Weights of a small masked image model.
Model: encoder arch vit, encoder activation gelu, encoder patch size [8, 8], encoder width 256.
Training: soap at rate 0.0029, 14400 steps, batches of 256.
Data: trained on regions of photos with short descriptions (Visual Genome), 101725 training examples, 36.2 epochs.
Rows from block 4 of the encoder, named by matrix and row number. Rows with one number belong to one attention dimension. Each number is 200 + 40 x the weight over its row's rms, rounded and kept within 0 to 999. All counts start at 0.
# v: attention query, key and value (stacked) (encoder.blocks.4.attn.qkv.weight, 768x256, the v third), inputs 128-191
# proj: attention output (encoder.blocks.4.attn.proj.weight, 256x256, transposed), outputs 128-191
v.67,237,167,279,261,241,193,214,210,190,255,207,119,166,175,169,216,209,186,311,127,198,279,219,201,180,241,235,228,168,152,242,134,229,164,220,129,193,183,101,231,188,273,240,185,159,216,215,235,129,132,256,194,192,207,130,175,168,237,193,230,254,214,183,140
proj.67,233,235,256,169,254,216,240,187,224,196,208,284,237,206,267,155,175,186,209,122,155,175,237,193,190,184,185,228,167,200,211,189,183,151,225,179,171,255,272,251,244,215,247,257,218,162,217,138,228,214,193,187,209,206,227,274,165,188,205,253,165,211,154,214
v.68,234,209,139,180,211,227,173,238,213,206,192,253,180,206,239,114,203,217,114,113,221,193,188,210,212,298,133,155,153,202,139,104,191,208,205,248,176,194,204,195,193,195,135,175,175,205,179,222,181,169,160,207,245,166,221,186,173,260,110,203,142,212,205,260
proj.68,295,167,237,119,221,132,150,196,274,202,219,193,179,184,213,199,264,175,203,173,178,161,190,139,255,207,194,251,260,149,150,284,225,170,204,124,248,176,206,133,142,216,200,226,220,161,215,250,210,207,156,178,165,194,161,200,232,224,139,209,144,217,159,238
v.69,210,149,213,243,248,145,209,169,195,237,200,204,248,187,193,158,169,215,165,220,211,255,200,197,197,203,190,222,166,200,161,255,203,109,233,127,225,173,250,213,267,153,201,162,206,187,229,190,177,295,268,189,221,213,170,277,228,191,132,130,127,214,233,232
proj.69,185,161,165,144,199,186,185,197,149,178,204,191,190,192,161,248,221,234,169,245,147,155,228,162,216,165,232,192,137,287,212,195,192,169,175,145,163,226,183,189,208,216,243,303,128,225,137,224,210,161,197,187,192,189,187,227,201,256,202,205,80,196,185,285
v.70,291,176,166,232,152,188,227,143,241,183,197,221,214,191,183,116,225,161,127,240,105,182,154,216,216,169,182,248,165,266,165,214,227,215,159,215,277,151,154,182,241,215,212,146,228,158,243,193,205,246,118,201,221,190,165,184,161,175,279,155,185,192,197,244
proj.70,251,196,243,245,286,259,203,211,196,212,143,223,137,244,194,232,182,183,124,185,144,172,187,229,170,217,215,195,177,108,180,175,185,159,188,193,209,217,193,142,176,228,191,134,192,146,155,248,175,109,219,167,199,151,195,247,197,295,317,229,182,203,210,247
v.71,227,156,235,64,206,188,226,171,181,166,203,252,255,195,247,238,181,245,142,206,198,228,228,217,206,163,148,246,228,226,181,227,206,174,152,199,144,283,174,195,121,202,186,220,222,149,232,166,220,285,211,202,175,243,212,181,146,226,181,205,207,186,104,225
proj.71,174,218,162,230,203,221,213,256,122,243,232,169,151,207,191,150,213,128,156,167,169,180,237,233,170,174,245,201,201,175,228,274,182,137,235,208,234,161,268,230,191,122,233,196,219,200,219,147,199,212,265,201,239,202,207,147,214,213,283,184,290,184,209,184
v.72,168,156,217,225,184,242,200,171,246,282,161,265,170,169,202,125,150,231,173,220,194,243,162,230,164,268,170,154,155,106,182,86,224,141,174,295,255,165,234,207,209,132,184,208,231,255,146,217,228,196,243,181,208,169,182,201,222,196,227,198,227,201,186,247
proj.72,240,105,255,208,215,138,221,171,187,183,217,189,213,192,179,175,287,202,229,218,124,256,223,159,212,212,259,192,197,166,175,160,131,201,187,210,256,254,192,211,177,288,190,228,228,160,80,234,198,246,192,196,179,117,253,262,199,217,145,173,80,239,222,243
v.73,196,230,235,277,232,203,136,137,115,204,182,217,180,193,152,195,166,201,150,309,200,196,202,134,215,229,198,186,153,149,263,226,234,253,179,173,190,192,133,149,213,143,218,135,233,245,207,230,219,184,174,155,195,194,219,281,215,203,275,205,221,249,185,136
proj.73,154,210,219,206,179,171,129,171,214,188,171,136,203,200,252,224,258,226,134,181,296,206,171,174,169,220,174,107,191,164,162,230,208,184,185,130,185,244,150,167,198,224,201,232,176,164,180,192,185,217,227,198,266,157,179,180,241,149,221,289,204,186,239,257
v.74,191,224,143,191,92,181,272,308,178,242,231,193,212,158,181,200,217,226,224,233,205,162,150,179,153,145,206,182,147,231,213,185,201,155,261,216,296,225,231,133,164,171,218,177,209,249,206,228,211,120,194,191,235,168,187,147,245,203,215,155,207,208,209,231
proj.74,195,191,165,154,232,200,146,217,238,217,201,214,182,228,224,193,161,176,151,209,232,190,148,204,180,253,225,182,176,230,223,168,227,205,167,192,238,208,134,157,247,211,182,164,186,207,116,226,212,234,223,201,178,210,186,263,199,214,110,224,210,222,215,219
v.75,242,217,217,197,216,185,259,203,148,258,242,148,217,268,199,192,272,132,104,199,246,194,209,202,230,174,244,198,209,168,179,231,171,207,186,187,246,188,177,185,202,181,195,273,205,213,250,195,221,215,184,179,204,188,161,188,238,181,192,237,231,184,192,150
proj.75,175,114,221,241,273,133,212,74,212,169,162,202,167,131,172,182,223,258,239,212,157,179,166,244,192,256,154,168,165,204,187,137,235,224,225,162,144,240,186,104,282,191,149,185,208,140,205,231,186,237,244,192,160,194,177,230,235,160,179,233,199,208,216,119
v.76,194,203,218,171,181,203,157,214,180,261,184,182,156,178,262,208,171,176,158,170,229,194,201,175,187,233,215,281,197,175,181,172,202,220,217,254,186,180,207,208,186,226,142,241,196,192,183,182,213,223,256,187,235,193,193,146,188,224,189,214,143,214,198,154
proj.76,235,199,220,162,245,178,192,222,227,200,161,238,161,135,184,191,226,203,164,249,232,183,191,190,182,176,288,162,278,163,229,214,181,281,189,165,222,167,166,199,232,178,242,100,202,177,168,149,215,189,157,187,256,168,148,154,199,176,176,203,157,208,231,187
v.77,199,158,231,204,245,206,201,170,238,264,227,220,198,211,189,311,236,192,185,201,214,181,220,198,246,281,196,236,195,197,163,297,233,208,208,196,196,216,153,197,252,176,136,197,179,131,163,123,216,214,210,194,168,233,175,220,206,216,248,166,197,136,151,218
proj.77,168,166,152,192,186,242,123,187,209,238,199,200,206,178,227,141,216,185,238,265,141,226,191,200,145,193,162,231,246,224,230,88,127,164,223,259,136,169,225,222,193,224,175,221,156,166,203,186,190,265,209,208,222,156,204,143,189,166,226,163,165,221,250,147
v.78,196,245,139,185,179,215,230,193,256,182,197,222,239,246,211,214,204,196,273,229,171,209,193,254,211,180,144,243,176,135,231,190,261,222,153,289,250,189,317,221,210,185,201,154,213,170,137,172,162,183,203,229,191,140,238,178,216,194,174,262,162,216,213,209
proj.78,195,196,186,194,204,186,173,176,250,233,247,215,239,192,218,246,241,183,150,266,247,196,173,215,221,167,207,157,197,176,198,253,148,208,208,223,159,224,255,137,270,221,188,196,150,154,175,265,167,236,232,220,273,137,139,227,229,144,162,146,184,222,316,225
v.79,197,222,211,233,182,185,175,165,270,114,182,254,139,151,178,171,142,247,158,189,180,234,208,193,233,220,126,207,157,259,193,250,173,209,240,168,231,199,246,130,164,163,127,228,228,232,181,192,224,199,172,200,263,201,207,248,165,229,196,228,174,203,247,203
proj.79,191,263,123,202,196,145,265,238,190,299,168,143,270,272,210,192,149,197,170,186,211,155,216,227,200,186,279,231,215,245,182,105,197,200,231,157,162,122,160,226,154,246,222,224,188,222,154,237,200,262,190,183,216,184,169,205,194,248,215,194,245,210,157,149
v.80,186,187,191,252,210,138,198,177,156,215,198,130,302,173,129,233,139,167,224,181,156,197,206,125,206,189,98,167,185,204,171,148,156,215,113,188,177,161,164,203,259,190,189,212,217,220,187,240,181,188,238,243,233,177,196,172,168,203,204,245,190,164,279,148
proj.80,137,236,190,222,171,203,145,212,132,216,186,205,164,246,210,226,201,185,233,219,268,231,209,244,188,266,255,253,194,234,191,236,172,259,242,206,212,202,235,164,162,211,212,126,222,223,218,175,198,193,219,209,213,179,196,230,189,267,199,141,314,194,233,259
v.81,184,216,254,212,210,232,212,317,165,228,204,203,162,219,258,169,211,211,204,172,223,211,209,189,124,221,186,197,182,117,141,199,178,164,197,187,191,245,124,188,178,178,230,173,242,267,181,267,231,166,87,179,194,181,160,234,183,295,273,240,177,243,238,202
proj.81,237,200,193,265,218,238,199,238,202,186,132,153,185,224,206,142,174,196,259,204,184,161,193,207,209,278,222,197,249,133,196,219,220,258,149,287,184,168,209,160,246,240,197,228,232,134,212,118,210,222,229,190,167,193,182,149,195,248,173,270,162,197,219,254
v.82,260,249,168,252,151,173,172,175,187,234,230,232,123,244,214,199,191,189,155,249,233,254,241,205,245,220,203,233,170,313,262,167,201,194,277,160,221,207,209,238,234,190,171,157,206,150,189,125,216,259,252,225,203,210,199,146,208,134,150,262,235,203,174,210
proj.82,145,203,144,234,246,218,182,154,247,244,238,172,309,180,192,196,191,231,144,282,233,155,171,243,223,190,149,169,206,232,198,176,108,259,193,152,294,184,121,215,199,218,221,220,178,231,84,266,205,212,136,215,165,180,208,201,191,118,242,119,137,221,186,182
v.83,253,185,135,174,123,191,258,207,134,187,214,210,215,223,188,175,194,174,189,188,213,174,180,155,188,168,105,212,201,202,223,225,157,220,246,185,180,276,227,187,291,143,217,230,204,156,291,148,226,341,176,233,203,174,205,150,257,182,188,208,142,180,173,157
proj.83,197,269,209,243,198,215,198,231,167,208,191,152,166,220,174,189,166,211,158,212,214,197,239,262,193,298,151,183,211,195,197,181,256,198,239,169,174,157,227,178,213,223,132,227,197,173,242,159,225,121,285,227,249,208,192,283,175,152,155,192,164,170,168,273
v.84,235,187,208,196,249,222,204,200,181,161,213,187,164,224,174,235,210,161,121,235,265,243,235,189,190,191,215,204,209,239,206,302,199,174,161,160,124,173,203,266,208,185,225,194,253,176,262,144,185,278,227,204,246,197,178,218,210,235,151,119,241,176,176,182
proj.84,259,234,206,196,270,163,233,257,74,185,159,147,252,234,214,163,200,212,228,212,147,189,246,189,221,202,190,192,170,209,168,177,225,158,173,232,228,207,273,160,218,218,155,281,183,179,221,142,185,215,192,223,167,208,217,258,221,221,289,204,215,203,197,209
v.85,194,209,226,300,218,215,143,198,171,146,180,209,179,215,244,172,214,216,221,193,241,227,148,182,203,111,239,156,139,274,199,212,202,232,232,174,179,171,145,208,241,182,164,186,189,221,139,158,264,256,100,211,110,202,222,228,178,243,267,165,162,146,262,213
proj.85,182,212,179,236,190,148,231,198,246,233,183,187,220,228,206,227,131,139,167,206,190,180,164,209,262,305,170,185,273,254,191,235,201,214,203,175,190,185,129,250,185,199,239,152,177,160,234,210,195,218,179,226,269,260,181,196,182,196,250,249,184,183,240,158
v.86,215,215,196,228,184,258,225,220,171,235,147,233,288,198,218,186,179,209,164,192,231,223,189,222,180,209,266,260,165,88,131,160,198,223,192,211,180,206,188,162,227,114,198,149,237,228,240,238,189,92,125,211,196,192,179,195,207,175,160,223,189,189,222,231
proj.86,239,161,226,126,240,239,155,225,150,207,285,232,153,192,167,124,212,213,293,166,209,109,278,181,139,158,133,246,186,213,197,275,183,212,163,114,224,194,156,242,222,253,217,251,232,149,219,183,191,201,286,183,183,185,190,136,195,167,80,185,131,204,200,250
v.87,194,208,172,206,248,190,184,303,252,240,203,267,256,205,219,205,176,207,232,219,198,161,222,128,204,232,185,248,245,197,170,163,163,194,182,159,125,250,247,206,231,164,250,187,226,192,258,212,165,174,119,206,186,245,157,211,224,220,182,298,152,225,298,183
proj.87,224,291,272,171,174,249,242,233,266,205,220,211,247,331,150,119,157,168,156,224,254,257,200,184,191,205,176,185,192,284,172,276,187,234,219,195,180,110,226,196,216,231,159,187,128,229,256,149,224,231,161,159,239,215,205,160,190,208,165,151,163,237,233,237
v.88,144,171,215,150,228,254,147,168,166,141,154,152,144,301,224,225,288,127,128,146,160,256,164,179,188,128,218,198,185,212,202,115,201,193,212,247,211,234,330,217,205,162,186,200,229,155,232,179,158,181,155,163,179,227,200,141,150,207,212,271,175,210,132,146
proj.88,189,224,181,213,175,173,268,267,200,195,236,277,243,192,136,128,174,201,189,212,216,145,186,136,178,166,159,228,200,141,166,267,161,153,162,155,164,221,200,279,196,171,162,260,164,264,211,145,199,234,213,198,268,227,151,213,188,191,186,110,222,204,208,173
v.89,261,197,239,145,206,142,191,226,176,162,221,139,195,173,201,168,182,153,182,268,187,129,165,148,202,117,203,199,174,203,245,208,175,168,223,249,181,176,117,236,239,203,239,227,272,146,236,212,191,238,168,200,224,160,161,235,231,186,310,172,178,181,243,236
proj.89,238,213,229,246,233,249,177,259,227,276,221,195,214,231,227,145,203,180,165,128,191,221,203,253,156,184,195,213,169,188,270,133,233,206,191,200,203,258,153,222,271,175,171,160,168,170,166,185,184,116,165,203,153,179,223,188,188,238,226,260,204,212,186,205
v.90,183,249,257,233,203,213,205,160,161,142,186,196,219,214,191,226,268,180,158,183,131,210,179,259,229,215,128,244,200,101,213,199,225,197,154,277,165,179,183,220,201,166,228,173,193,150,249,136,222,207,184,216,180,177,200,211,229,148,202,123,144,181,175,255
proj.90,225,190,207,140,240,202,211,131,153,215,238,222,189,215,195,243,185,217,200,247,122,191,172,208,189,198,173,212,206,224,225,178,165,146,210,211,197,232,241,248,166,250,193,162,192,171,177,227,207,200,239,214,218,237,243,174,183,194,211,215,76,204,207,181
v.91,151,254,249,257,192,208,190,194,303,203,197,178,135,214,226,159,228,227,178,133,247,240,150,238,190,225,196,209,240,256,220,223,204,179,261,178,219,116,134,201,188,213,219,221,171,165,86,227,182,159,202,156,171,148,154,158,188,235,173,148,200,193,199,149
proj.91,225,181,216,226,198,197,221,225,239,228,154,222,227,198,183,201,218,152,196,151,129,229,218,153,225,221,267,156,175,279,160,152,280,318,195,175,160,238,205,196,252,170,204,184,189,116,235,116,185,223,178,194,223,211,197,182,186,211,186,203,179,212,183,173