Rows from block 5 of the encoder of a small masked image model, named by matrix and row number. Rows with one number belong to one neuron. Each number is 128 + 24 x the weight over its row's rms, rounded and kept within 0 to 255. All counts start at 0. After the name is the row's rms in percent of the matrix's.
After each neuron's rows are labels from the 100 images, of 14848, where the neuron reaches its highest value: "responds to" is what is common among them. Only what is clearly more common there than usual is listed. The data: regions of photos with short descriptions (Visual Genome).
# fc1: MLP up (encoder.blocks.5.mlp.fc1.weight, 1024x256), inputs 128-255
# fc2: MLP down (encoder.blocks.5.mlp.fc2.weight, 256x1024, transposed), outputs 128-255

fc1.508 095 [110 128 118 157  90 157 143 125 116 139 130  92 111 118 169 110 144  83 134 152 141 137 102 125 114  83 184 138 118 108 107 114 124 138  90  76 124  97 105 157 118 135 152  92 138 177 112 133 106 183 140 104 180 129 135 157 155 148 147 149  79 113 105 157 142  94 114 125 163 175 119 115 155 118 103 125  72 126 145  96 153 122 126 161 144 115 148 140 119 151  91  77 149 107 135 123 145 183 103 111 130 127 120 136 125 116 110 146 142 118 143 168 139 176 124 115  79  68 151 136 160 144 106  90 111 135 105  86]
fc2.508 099 [122 140 124  99 111  92 139 102 173 131 107  98 103 130 182 137 129 125 136 125 121 117 102 141 163 111 118 134 142 106 136 170 119 115 139 174 117 129 137 149 113  80 148 143 151 116 112 185 138 102 127 114 104 135 124 115 131 163 153 140 127 168 121 154 131 136 108 107  99 165 114 133 109 136 126 103  94 138  95 149 130 126 145  94 107 131 110 122 171 126 132 163 183 142 116 130 131 214 119 146 137 116 136 104 148  78 141  97  86 119 185 100 130 167  99 142 116 119 139 155 143 178 138 127 110 125 162 101]
responds to: text has "man"

fc1.344 100 [141 114 136 192  82 125 122 149 177 156 118 115 129  87 111 141 126 179 115 114 170 126 146 103 121 133 115 137 123 119 134 110 121 147 129  88 121 177 123 130 123 105 122 157 138 143 108 112 125  97 157 154 139 150 133  99 134 150 139 146  90 147 138 140  88 102 121 116  88 139 130 148 141 136 128  84 176 141 122 117 140 128 114 142 127 145 124 157 110 112  99  95 107 138 157 108 145 120 140 142  95 140 119  98 153 125 118 155 106  95 148 150 128 185 106 121 112 136  83 150 101 127 127 116 159 163 150 103]
fc2.344 102 [140 117 126 141 104 156 116  86 138 117 141  87 169 153 142 100 113 137 143 179 127 105 165 115 131 145  92 109 140 116 119 121 116 159 104 129  91 127  87 119 130 146 116 162 108 138 144 127 129  85 104 149 117 139 134 127 126 134 180 147 163 105 120 109 129  97 150 121 122 153 132  89  81 128 143  88 136  94 149 119 149 120 111  98  99 172 142 168 138 122 150 192 110 142 115 131 150 164 170 112 104 102 157 129 145  99 126 122  87 147 166 130 161  82 105  92 170 133  82 123 111 165 139  89 139  86 135 108]
responds to: text has "man"

fc1.69 087 [133 129 112 121 137 179 114  69 100 152 111  74 110 142 129 105 121 171 143 152 143 103 109  91 113 127 147 119 155  76 149 106 133 157 108 147 109 129 106 123 170 124 127 140 106 114  74 143 131 124 147 138  97  87 147  94  98 132 143 129 120  90 136 123 126 114 153 151 162 149 131 107 149 120 101 139 103 143 134 108 112 134 127 143 152 126 174 127 111 125 111 127  82 156 127 108 144  91 105 102 180  81 133 120 112 188 160 110 150  96 150 168 123 141 163  96 120 137  82 127 153 101 129 117 147 152  98 143]
fc2.69 083 [148 120 175 154 105 127 112 177 114 143 100 147 108 104 156 172 176 151  95 125 128 139 163 118 107 146 133 118 142 120  98 136 143 182 118 114 140 146 138 151 140 121 116 135 144 143 128 161 121 127 117  98  97 132 127 144 120  98 129 147 101 130 119 109 135 115  95 136 110 125 130 138  97 137 109 168 144 155 202  81 154 164 141 135 119 111 101  84 128  74 145 143 143 144 111 213 114  97 140 151 134 121 129 140 133 102  88 119 124 106 163 159 114 142 126 126 110  95 100 152 180 148 134 153 143 118 171 159]
responds to: text has "red"; text has "sign"

fc1.308 088 [120 124 111 107 115 143  97 116 137 143 118 120 189  93  99 127 121  97 121 130 122 164  71  93 170 145  83 148 102 159 103 133 131 126 130 166 117 151 129 148 150 153 150 140 157 143 117 142 134 151 138 140 135 165 118 140 184 127  93 140 145 123  84  99 162 133 170  94 106 102 140 181 124 137 114 102 128  81 135 150 165 165 137 149 121 141 166 132 103 134 133 163 149 138 114  75 131 127 166 118 138 107  87 104 132 123 103 121 141 111  94 121 167 148 151 123 125 139 138 105 139 116 138 115 120  97 135 127]
fc2.308 096 [ 89 130 104 124 137  95 104 122 100 109  79 130 124 122 133 145 131 152 137 103 124 136  87 140 130  79 164 119 139 133 124 119 105  87 103 115 147 109 102 125 145 126 132 143 107 125 131 119 107 136 150 141 143 108 149 148 111 183 150 142 131 131 164 141  88 151  73 196 147 131 134  99 118 140 117 107 135 106 120 118 118 154 166 142  94 107 137  89 131 126  95 171 151  62  86 118 125 179 121 147 162  87 127  94 138 155 138 152 123 149 150 134 111  85 144  81 115 115 113 141 157 147 128 134 135 169 135 100]
responds to: text has "sign"

fc1.485 097 [ 98 165 112 114 129 114 129  90  92 136  98  70 195 129 157  90 156 123 104 113 115 123 125 139 126 132  96 110 121 113 125 114 108 145 117 139 112  79 124 100 160 113 137 156  98 126 178 144  95 120 156 137 137 140 116 128 133 118 106 104 144 154  83 115  97  99 146 137 139 110 149 138 114 117 139 183 161 149  75 146  97 104 136  97 116 155 122 107 127 119 106 151 138 158 109 144 134 152 156 169 150 113 154 132 152 139  96 107 112  96 158 170 135 135 141 123 120 121 167 145  72 114 116 148 115 152 130 140]
fc2.485 097 [125 146 126  73 117 129 144 133 136 142 104 104 143 113 139 108 102 129  97 126 103  96 105 116 129 136 163 111 148 102 110 167 109 150 142 123 119 122 120 127 132  91 128 138 124 120 154 155 127  68 116 103 121 143 150 109 100  95  91 145 120 122 114 160 120 135 143  79 132 166 152 163 150 144 131 111 130  63 117 142  97 115 154 113  95 115 118 153 118 114  83 106 157 157  61 149 134 111 182 162 114 126  97 133  71 134 111 120 148  73 129 111 140 109 105  99 140 156 122  83 108 140 143 135 135 114 149 171]
responds to: text has "sign"

fc1.301 097 [130 148  96 153 170 115 116 105 141 138 159 121 151 140 100 105 112 177  66 112 101 123 137 119 149 144 138 139 121 134 109 155 105 138 133 128 100 117  87 113 141 127 123 117 107 133 133 113 122 163  72 128 110 120 134 154 128 100 124 120 137 125 100  84  99 150 129 118 169 160 132 105  94 132 139 156 149  78 118 127 154  67 135 133 126 168 143 105 129 104  97 116 156 132 154 122 180 123 154 129 162 140 143 138 127 141 182 136 142 113 148 129 133 115 108 136 132  86 126 149 129 155 141  80 159 141 150 107]
fc2.301 098 [ 90 158 126 126 150 112 106 153 138 113 143 146 129 116  95 160 149 148 149 127 154 135 159 140 130 133 157 126 152 104 153 109 149 135 138 173 107 107 117  95 109 139 138 132  77 108 180 107 119 122 103 138 136 119 145 146 133 139 115 145 128 129  99 142  93 199 137 130 126 108 101 116 150 165 100 165 132 163 122 122 136 107 140 110 154  89 100 117 118 116  87 124 146 114 159 141 102  93 125 173 123 138 124 128 162 141 178 113 133 147 171 118 130 129 124 113 106  99 102 179 107 128 116 103 109 147  92 136]
responds to: text has "white"

fc1.407 093 [104 157  94 153 176 144 168 122 138 128 118 125 138 146 123  90  73 105  96  84 167 129 100 149 112  72 109 113 166 122  99 123 139 108 111 118 100 132 150 121 129  96  98 136 142 102 134 140  73 136  92 157 159 135 136 163  85 137 150 125 117  73 126 153 126 106 147 120  90 112 144 126 125 120  78 134 121 124 120 140 135 135 117 111 128  95  78 113 120 127 157 157 138 125 138 106 131 124 148  91 112 121 127 134 135 101 168 145 102 135 110 113 137 168 137 114 154 118 104 105 142 138 131 119 142 164 105  84]
fc2.407 093 [106 118 134 156 115  82 151 141 125 103 150 136 134 172 156 118 136 143 167  92 127 166 147 123 112 155 161 132 115 129 143 147 112 113 124 141  75  70 102  94 112 106 132 129  94 109 122 135 199 102 139 120 133 129 143 121 125  89 168 119 135 138 166 127 115 114 118 115 126 120 152  92 108 137 134 134 120 128 168 173  91 109  94 156 138 139 151 126 105 136 142 120 111  98 141 152 115 181 138 177 126  98 150 143 131 130  81 122 119 138 140 110 128 141 111 142 135 105 113 106 104 102 114 110 115 173 119 180]
responds to: text has "sign"

fc1.528 081 [162 146 165 102 130 131 154 141 133 140 116 171 122 116  92 135 120 102 108 134 127  67 174 125 142 109 149 164 122 123 149  98  82 168 147 142 142 122 159 166 124 169 160 117 191 135 173 150 146 135 102  95 143 163 100 135 118 128 121 109 152  97 126 161 155 105 128 139 171 141 134 132 148 119 121 148 147 100 132 134 125 134 168 141 150 112 153 156 134 128 146  96 161 150 137 173 106 139 132 109 107 188 155 145 159  92 123 119 136 107 110 143 120 152 119 130 121 121 119 138 127 141 146 122 153 109 168 148]
fc2.528 099 [ 97  98 138 114 141  68 163 122 127 127 124 146 167 112 115  96 128  92 114 138 153 136 111 140 180 147  98 179 135 110 124  88 125 126 104 153  88 115 125 103 120 125 130 149 157 113  89 131 144 135 123 133 152 155 153 142 141 120 133 149 118 103 101 146 114 161 124 164 145 126 117 113 125 128 170 135 135 122  99 122 161  88  98 116 126 141 131 112 127 202 121 148 134 126 110 155 105 157 117 117  81 145 149 113 143 142 112 150 127  84 108 152 118 117 126 172  88 153  96 119 119 101 124 149 101 131 113  95]
responds to: text has "white"; text has "sign"

fc1.118 089 [151 122 122 107 101 111 113  83 165 113 146 106 116 156  73 100  83 107 115 102 118 157 162  96 128 169 107 130 108 112 128 106 140 133 154 141 147 135 158 125 132 119 150 152 158 149 111 105 140 138 122  90 110 104 127 127 117 129 110 103 144  90 146 117 121 118 150 156 153 109 156 123  91 145 129  91 147 114 157 108 146 133 139 142 117 112 133 112 124 157 124 117 171 107 113 115 156 137 145 140 173 108 120 133  98 113 171 151 142  97 147 150 129 110 142 133 111 105 131 146 119 116 139 116 124 142 123  98]
fc2.118 093 [104  92 112 138 112 137 134 105  72 107 139 132 209 125 119  96 128 156 166  96 140 130 127 111 122 147 133 153 106  93 132 117 160 130 122 140 137 137 156 145  93 142 144 123  62  77 126 140 150 159 143 106 143 113 146 123 102 127 166 126 170 131 116 116 132 182 148 120 115 156 133 107 113 131 137 152 106 126 159  85 117 146 105 138 118 145 124 144 146 140 140 116 131 112 102  77 113 112 143 130 128 107 139 118 118 153 154 105 155 150 148 125 119 146  94 118 133 138 118 106 127 141  84 121 165 151 166 116]
responds to: text has "white"

fc1.670 097 [119 107  97 137 156  85 159 133 162 141 154 146 181 164 126 111 108 122 100 184 128 170 176 162 156 122 127 148 141 119 135 131  93 138  86 163 154 149 145 131 150 123 108 140 110 145 136 151 184 109  95 116 136 124 126  90  70 115 150 117 153  93 120 136 138 133 162 127 106 129 152 121 110 163 149  92 124 142 141 134 143 134 131  88 113 110 165 126 117 110 144 154 121 126 107  79 113 112 117 137 119 140 129 142  64 167 135 105 111 124 139 131 122 116 103 116 122 126 117 148 116 148 151 120 123 123 125  83]
fc2.670 111 [133 117 132  89 116 148 102 107 140 128 141 135 116 142 105 106 164 118 127 154 142 144  95 157 121 161 125 118 150 157 128 132  88  84 184 149 116 123 144 120 125 162 134 135 164 100 151  99  53 132 105 161 155 115 128  87 173 113 162 130 149 127 115 134 123 134 138 134 128 157 141  86 139  82 127  92 115 165 120 153 139 139 135 117 108 117 132 127 145  92 143 121 124 137 136 158 145 179 145 112 119  78 115 153 205 106 125 133  86 160 136 116 134  98 134 133 151 114 109 124  83  64 153 106 129 110 123 167]
responds to: text has "red"

fc1.451 086 [141 157  72 111  97 149 147 109 152 148 115 171 178 157 176 118  83 143 152 119 134 164  91  77 131 129 117 152 128 124 110 155  88 113 146 115  89 164 195 160  99 144 143 136 119 103 128 168  78 143 133 129 143 140 178 123 120 168 179 131 119 141 114 114 111  87 152 104 140 105 115 144 114 160 123 167 114 117 141 118 150 141  92 146 151 150 163  97  98 126 104 102 150 124 148 133 159 107 116 132 156 148 147  98 133 100 164  94 118 120 141 145 127 132 131 130 114 135 155 101 114 143 149 112 124 101 170 135]
fc2.451 103 [134 121 137  85 160 178 149 125 120 123 170 103 163 125  93 159 107  86  96 107 118 116 101 134 156 153 180 146 148 137 105 114 107 130 123 140  81 165 118 142 146 110  87 139 143 100 169 150 165 117 155 161 125 137  99  78 125  93 119 134 111 142 149 135 127 117 148 123 134 108 106 148 118 118 115 125 143 109 136 141 147 148 155 150  84  71 133  85 145 119 129  89 114 161 135 138 130 157 121  86 103 151 135 181 150 122 117 116 111 137 102 111 121 146  87 153 123 106 150 131 149 139 115 141 122  99 131  77]
responds to: text has "blue"

fc1.591 083 [105 180  69 134 117 121 130 110 149 175 189 116 105 149 119 105 156 111 169 159 155 164 162 135 170  98 110 122 118 121  80 137  87 126 110 136 163 111 132 138 147 124 162 134 136 117 132  98 147 107 136 117 108 129 124 181 135 130 145 113 134 139 156 156  92 105 125 129 160  76 145 137 102 115 107 119 103 143 118 125 137 105 158 126 119 154 138 152 137 111 106 164 137 124 117 144 176 153 133 142 134 154 137 136 116  81 108 138 105 113 113 185 160 154 125 156  99 122 116 164 147 145 133 128 119 145 126 104]
fc2.591 088 [105 131 146 163 117 108  81 139 132 109 188 134 117 151 145 152 156 136  81 145 138 125 107  96 137 113  84 138 105 111 161 120 116 133 116 114 123 135 111  95 172 142 126 127 145 151 127  85 178 148  92 125 171 113 148 154 160 112 127 169 113 107 158 168 115  94 157 129 129 127 126 114 134 137 136 117 133 135 157  90 129 135 134 135 155 173 125 136 174 146  83 122 137  91  89 132 110  89  97 182  97 128  93 150 117 135 134 117 131 117 123 116  98 159 121 123 132 110 130 169  81  60 139 162 108 120 171 131]
responds to: text has "blue"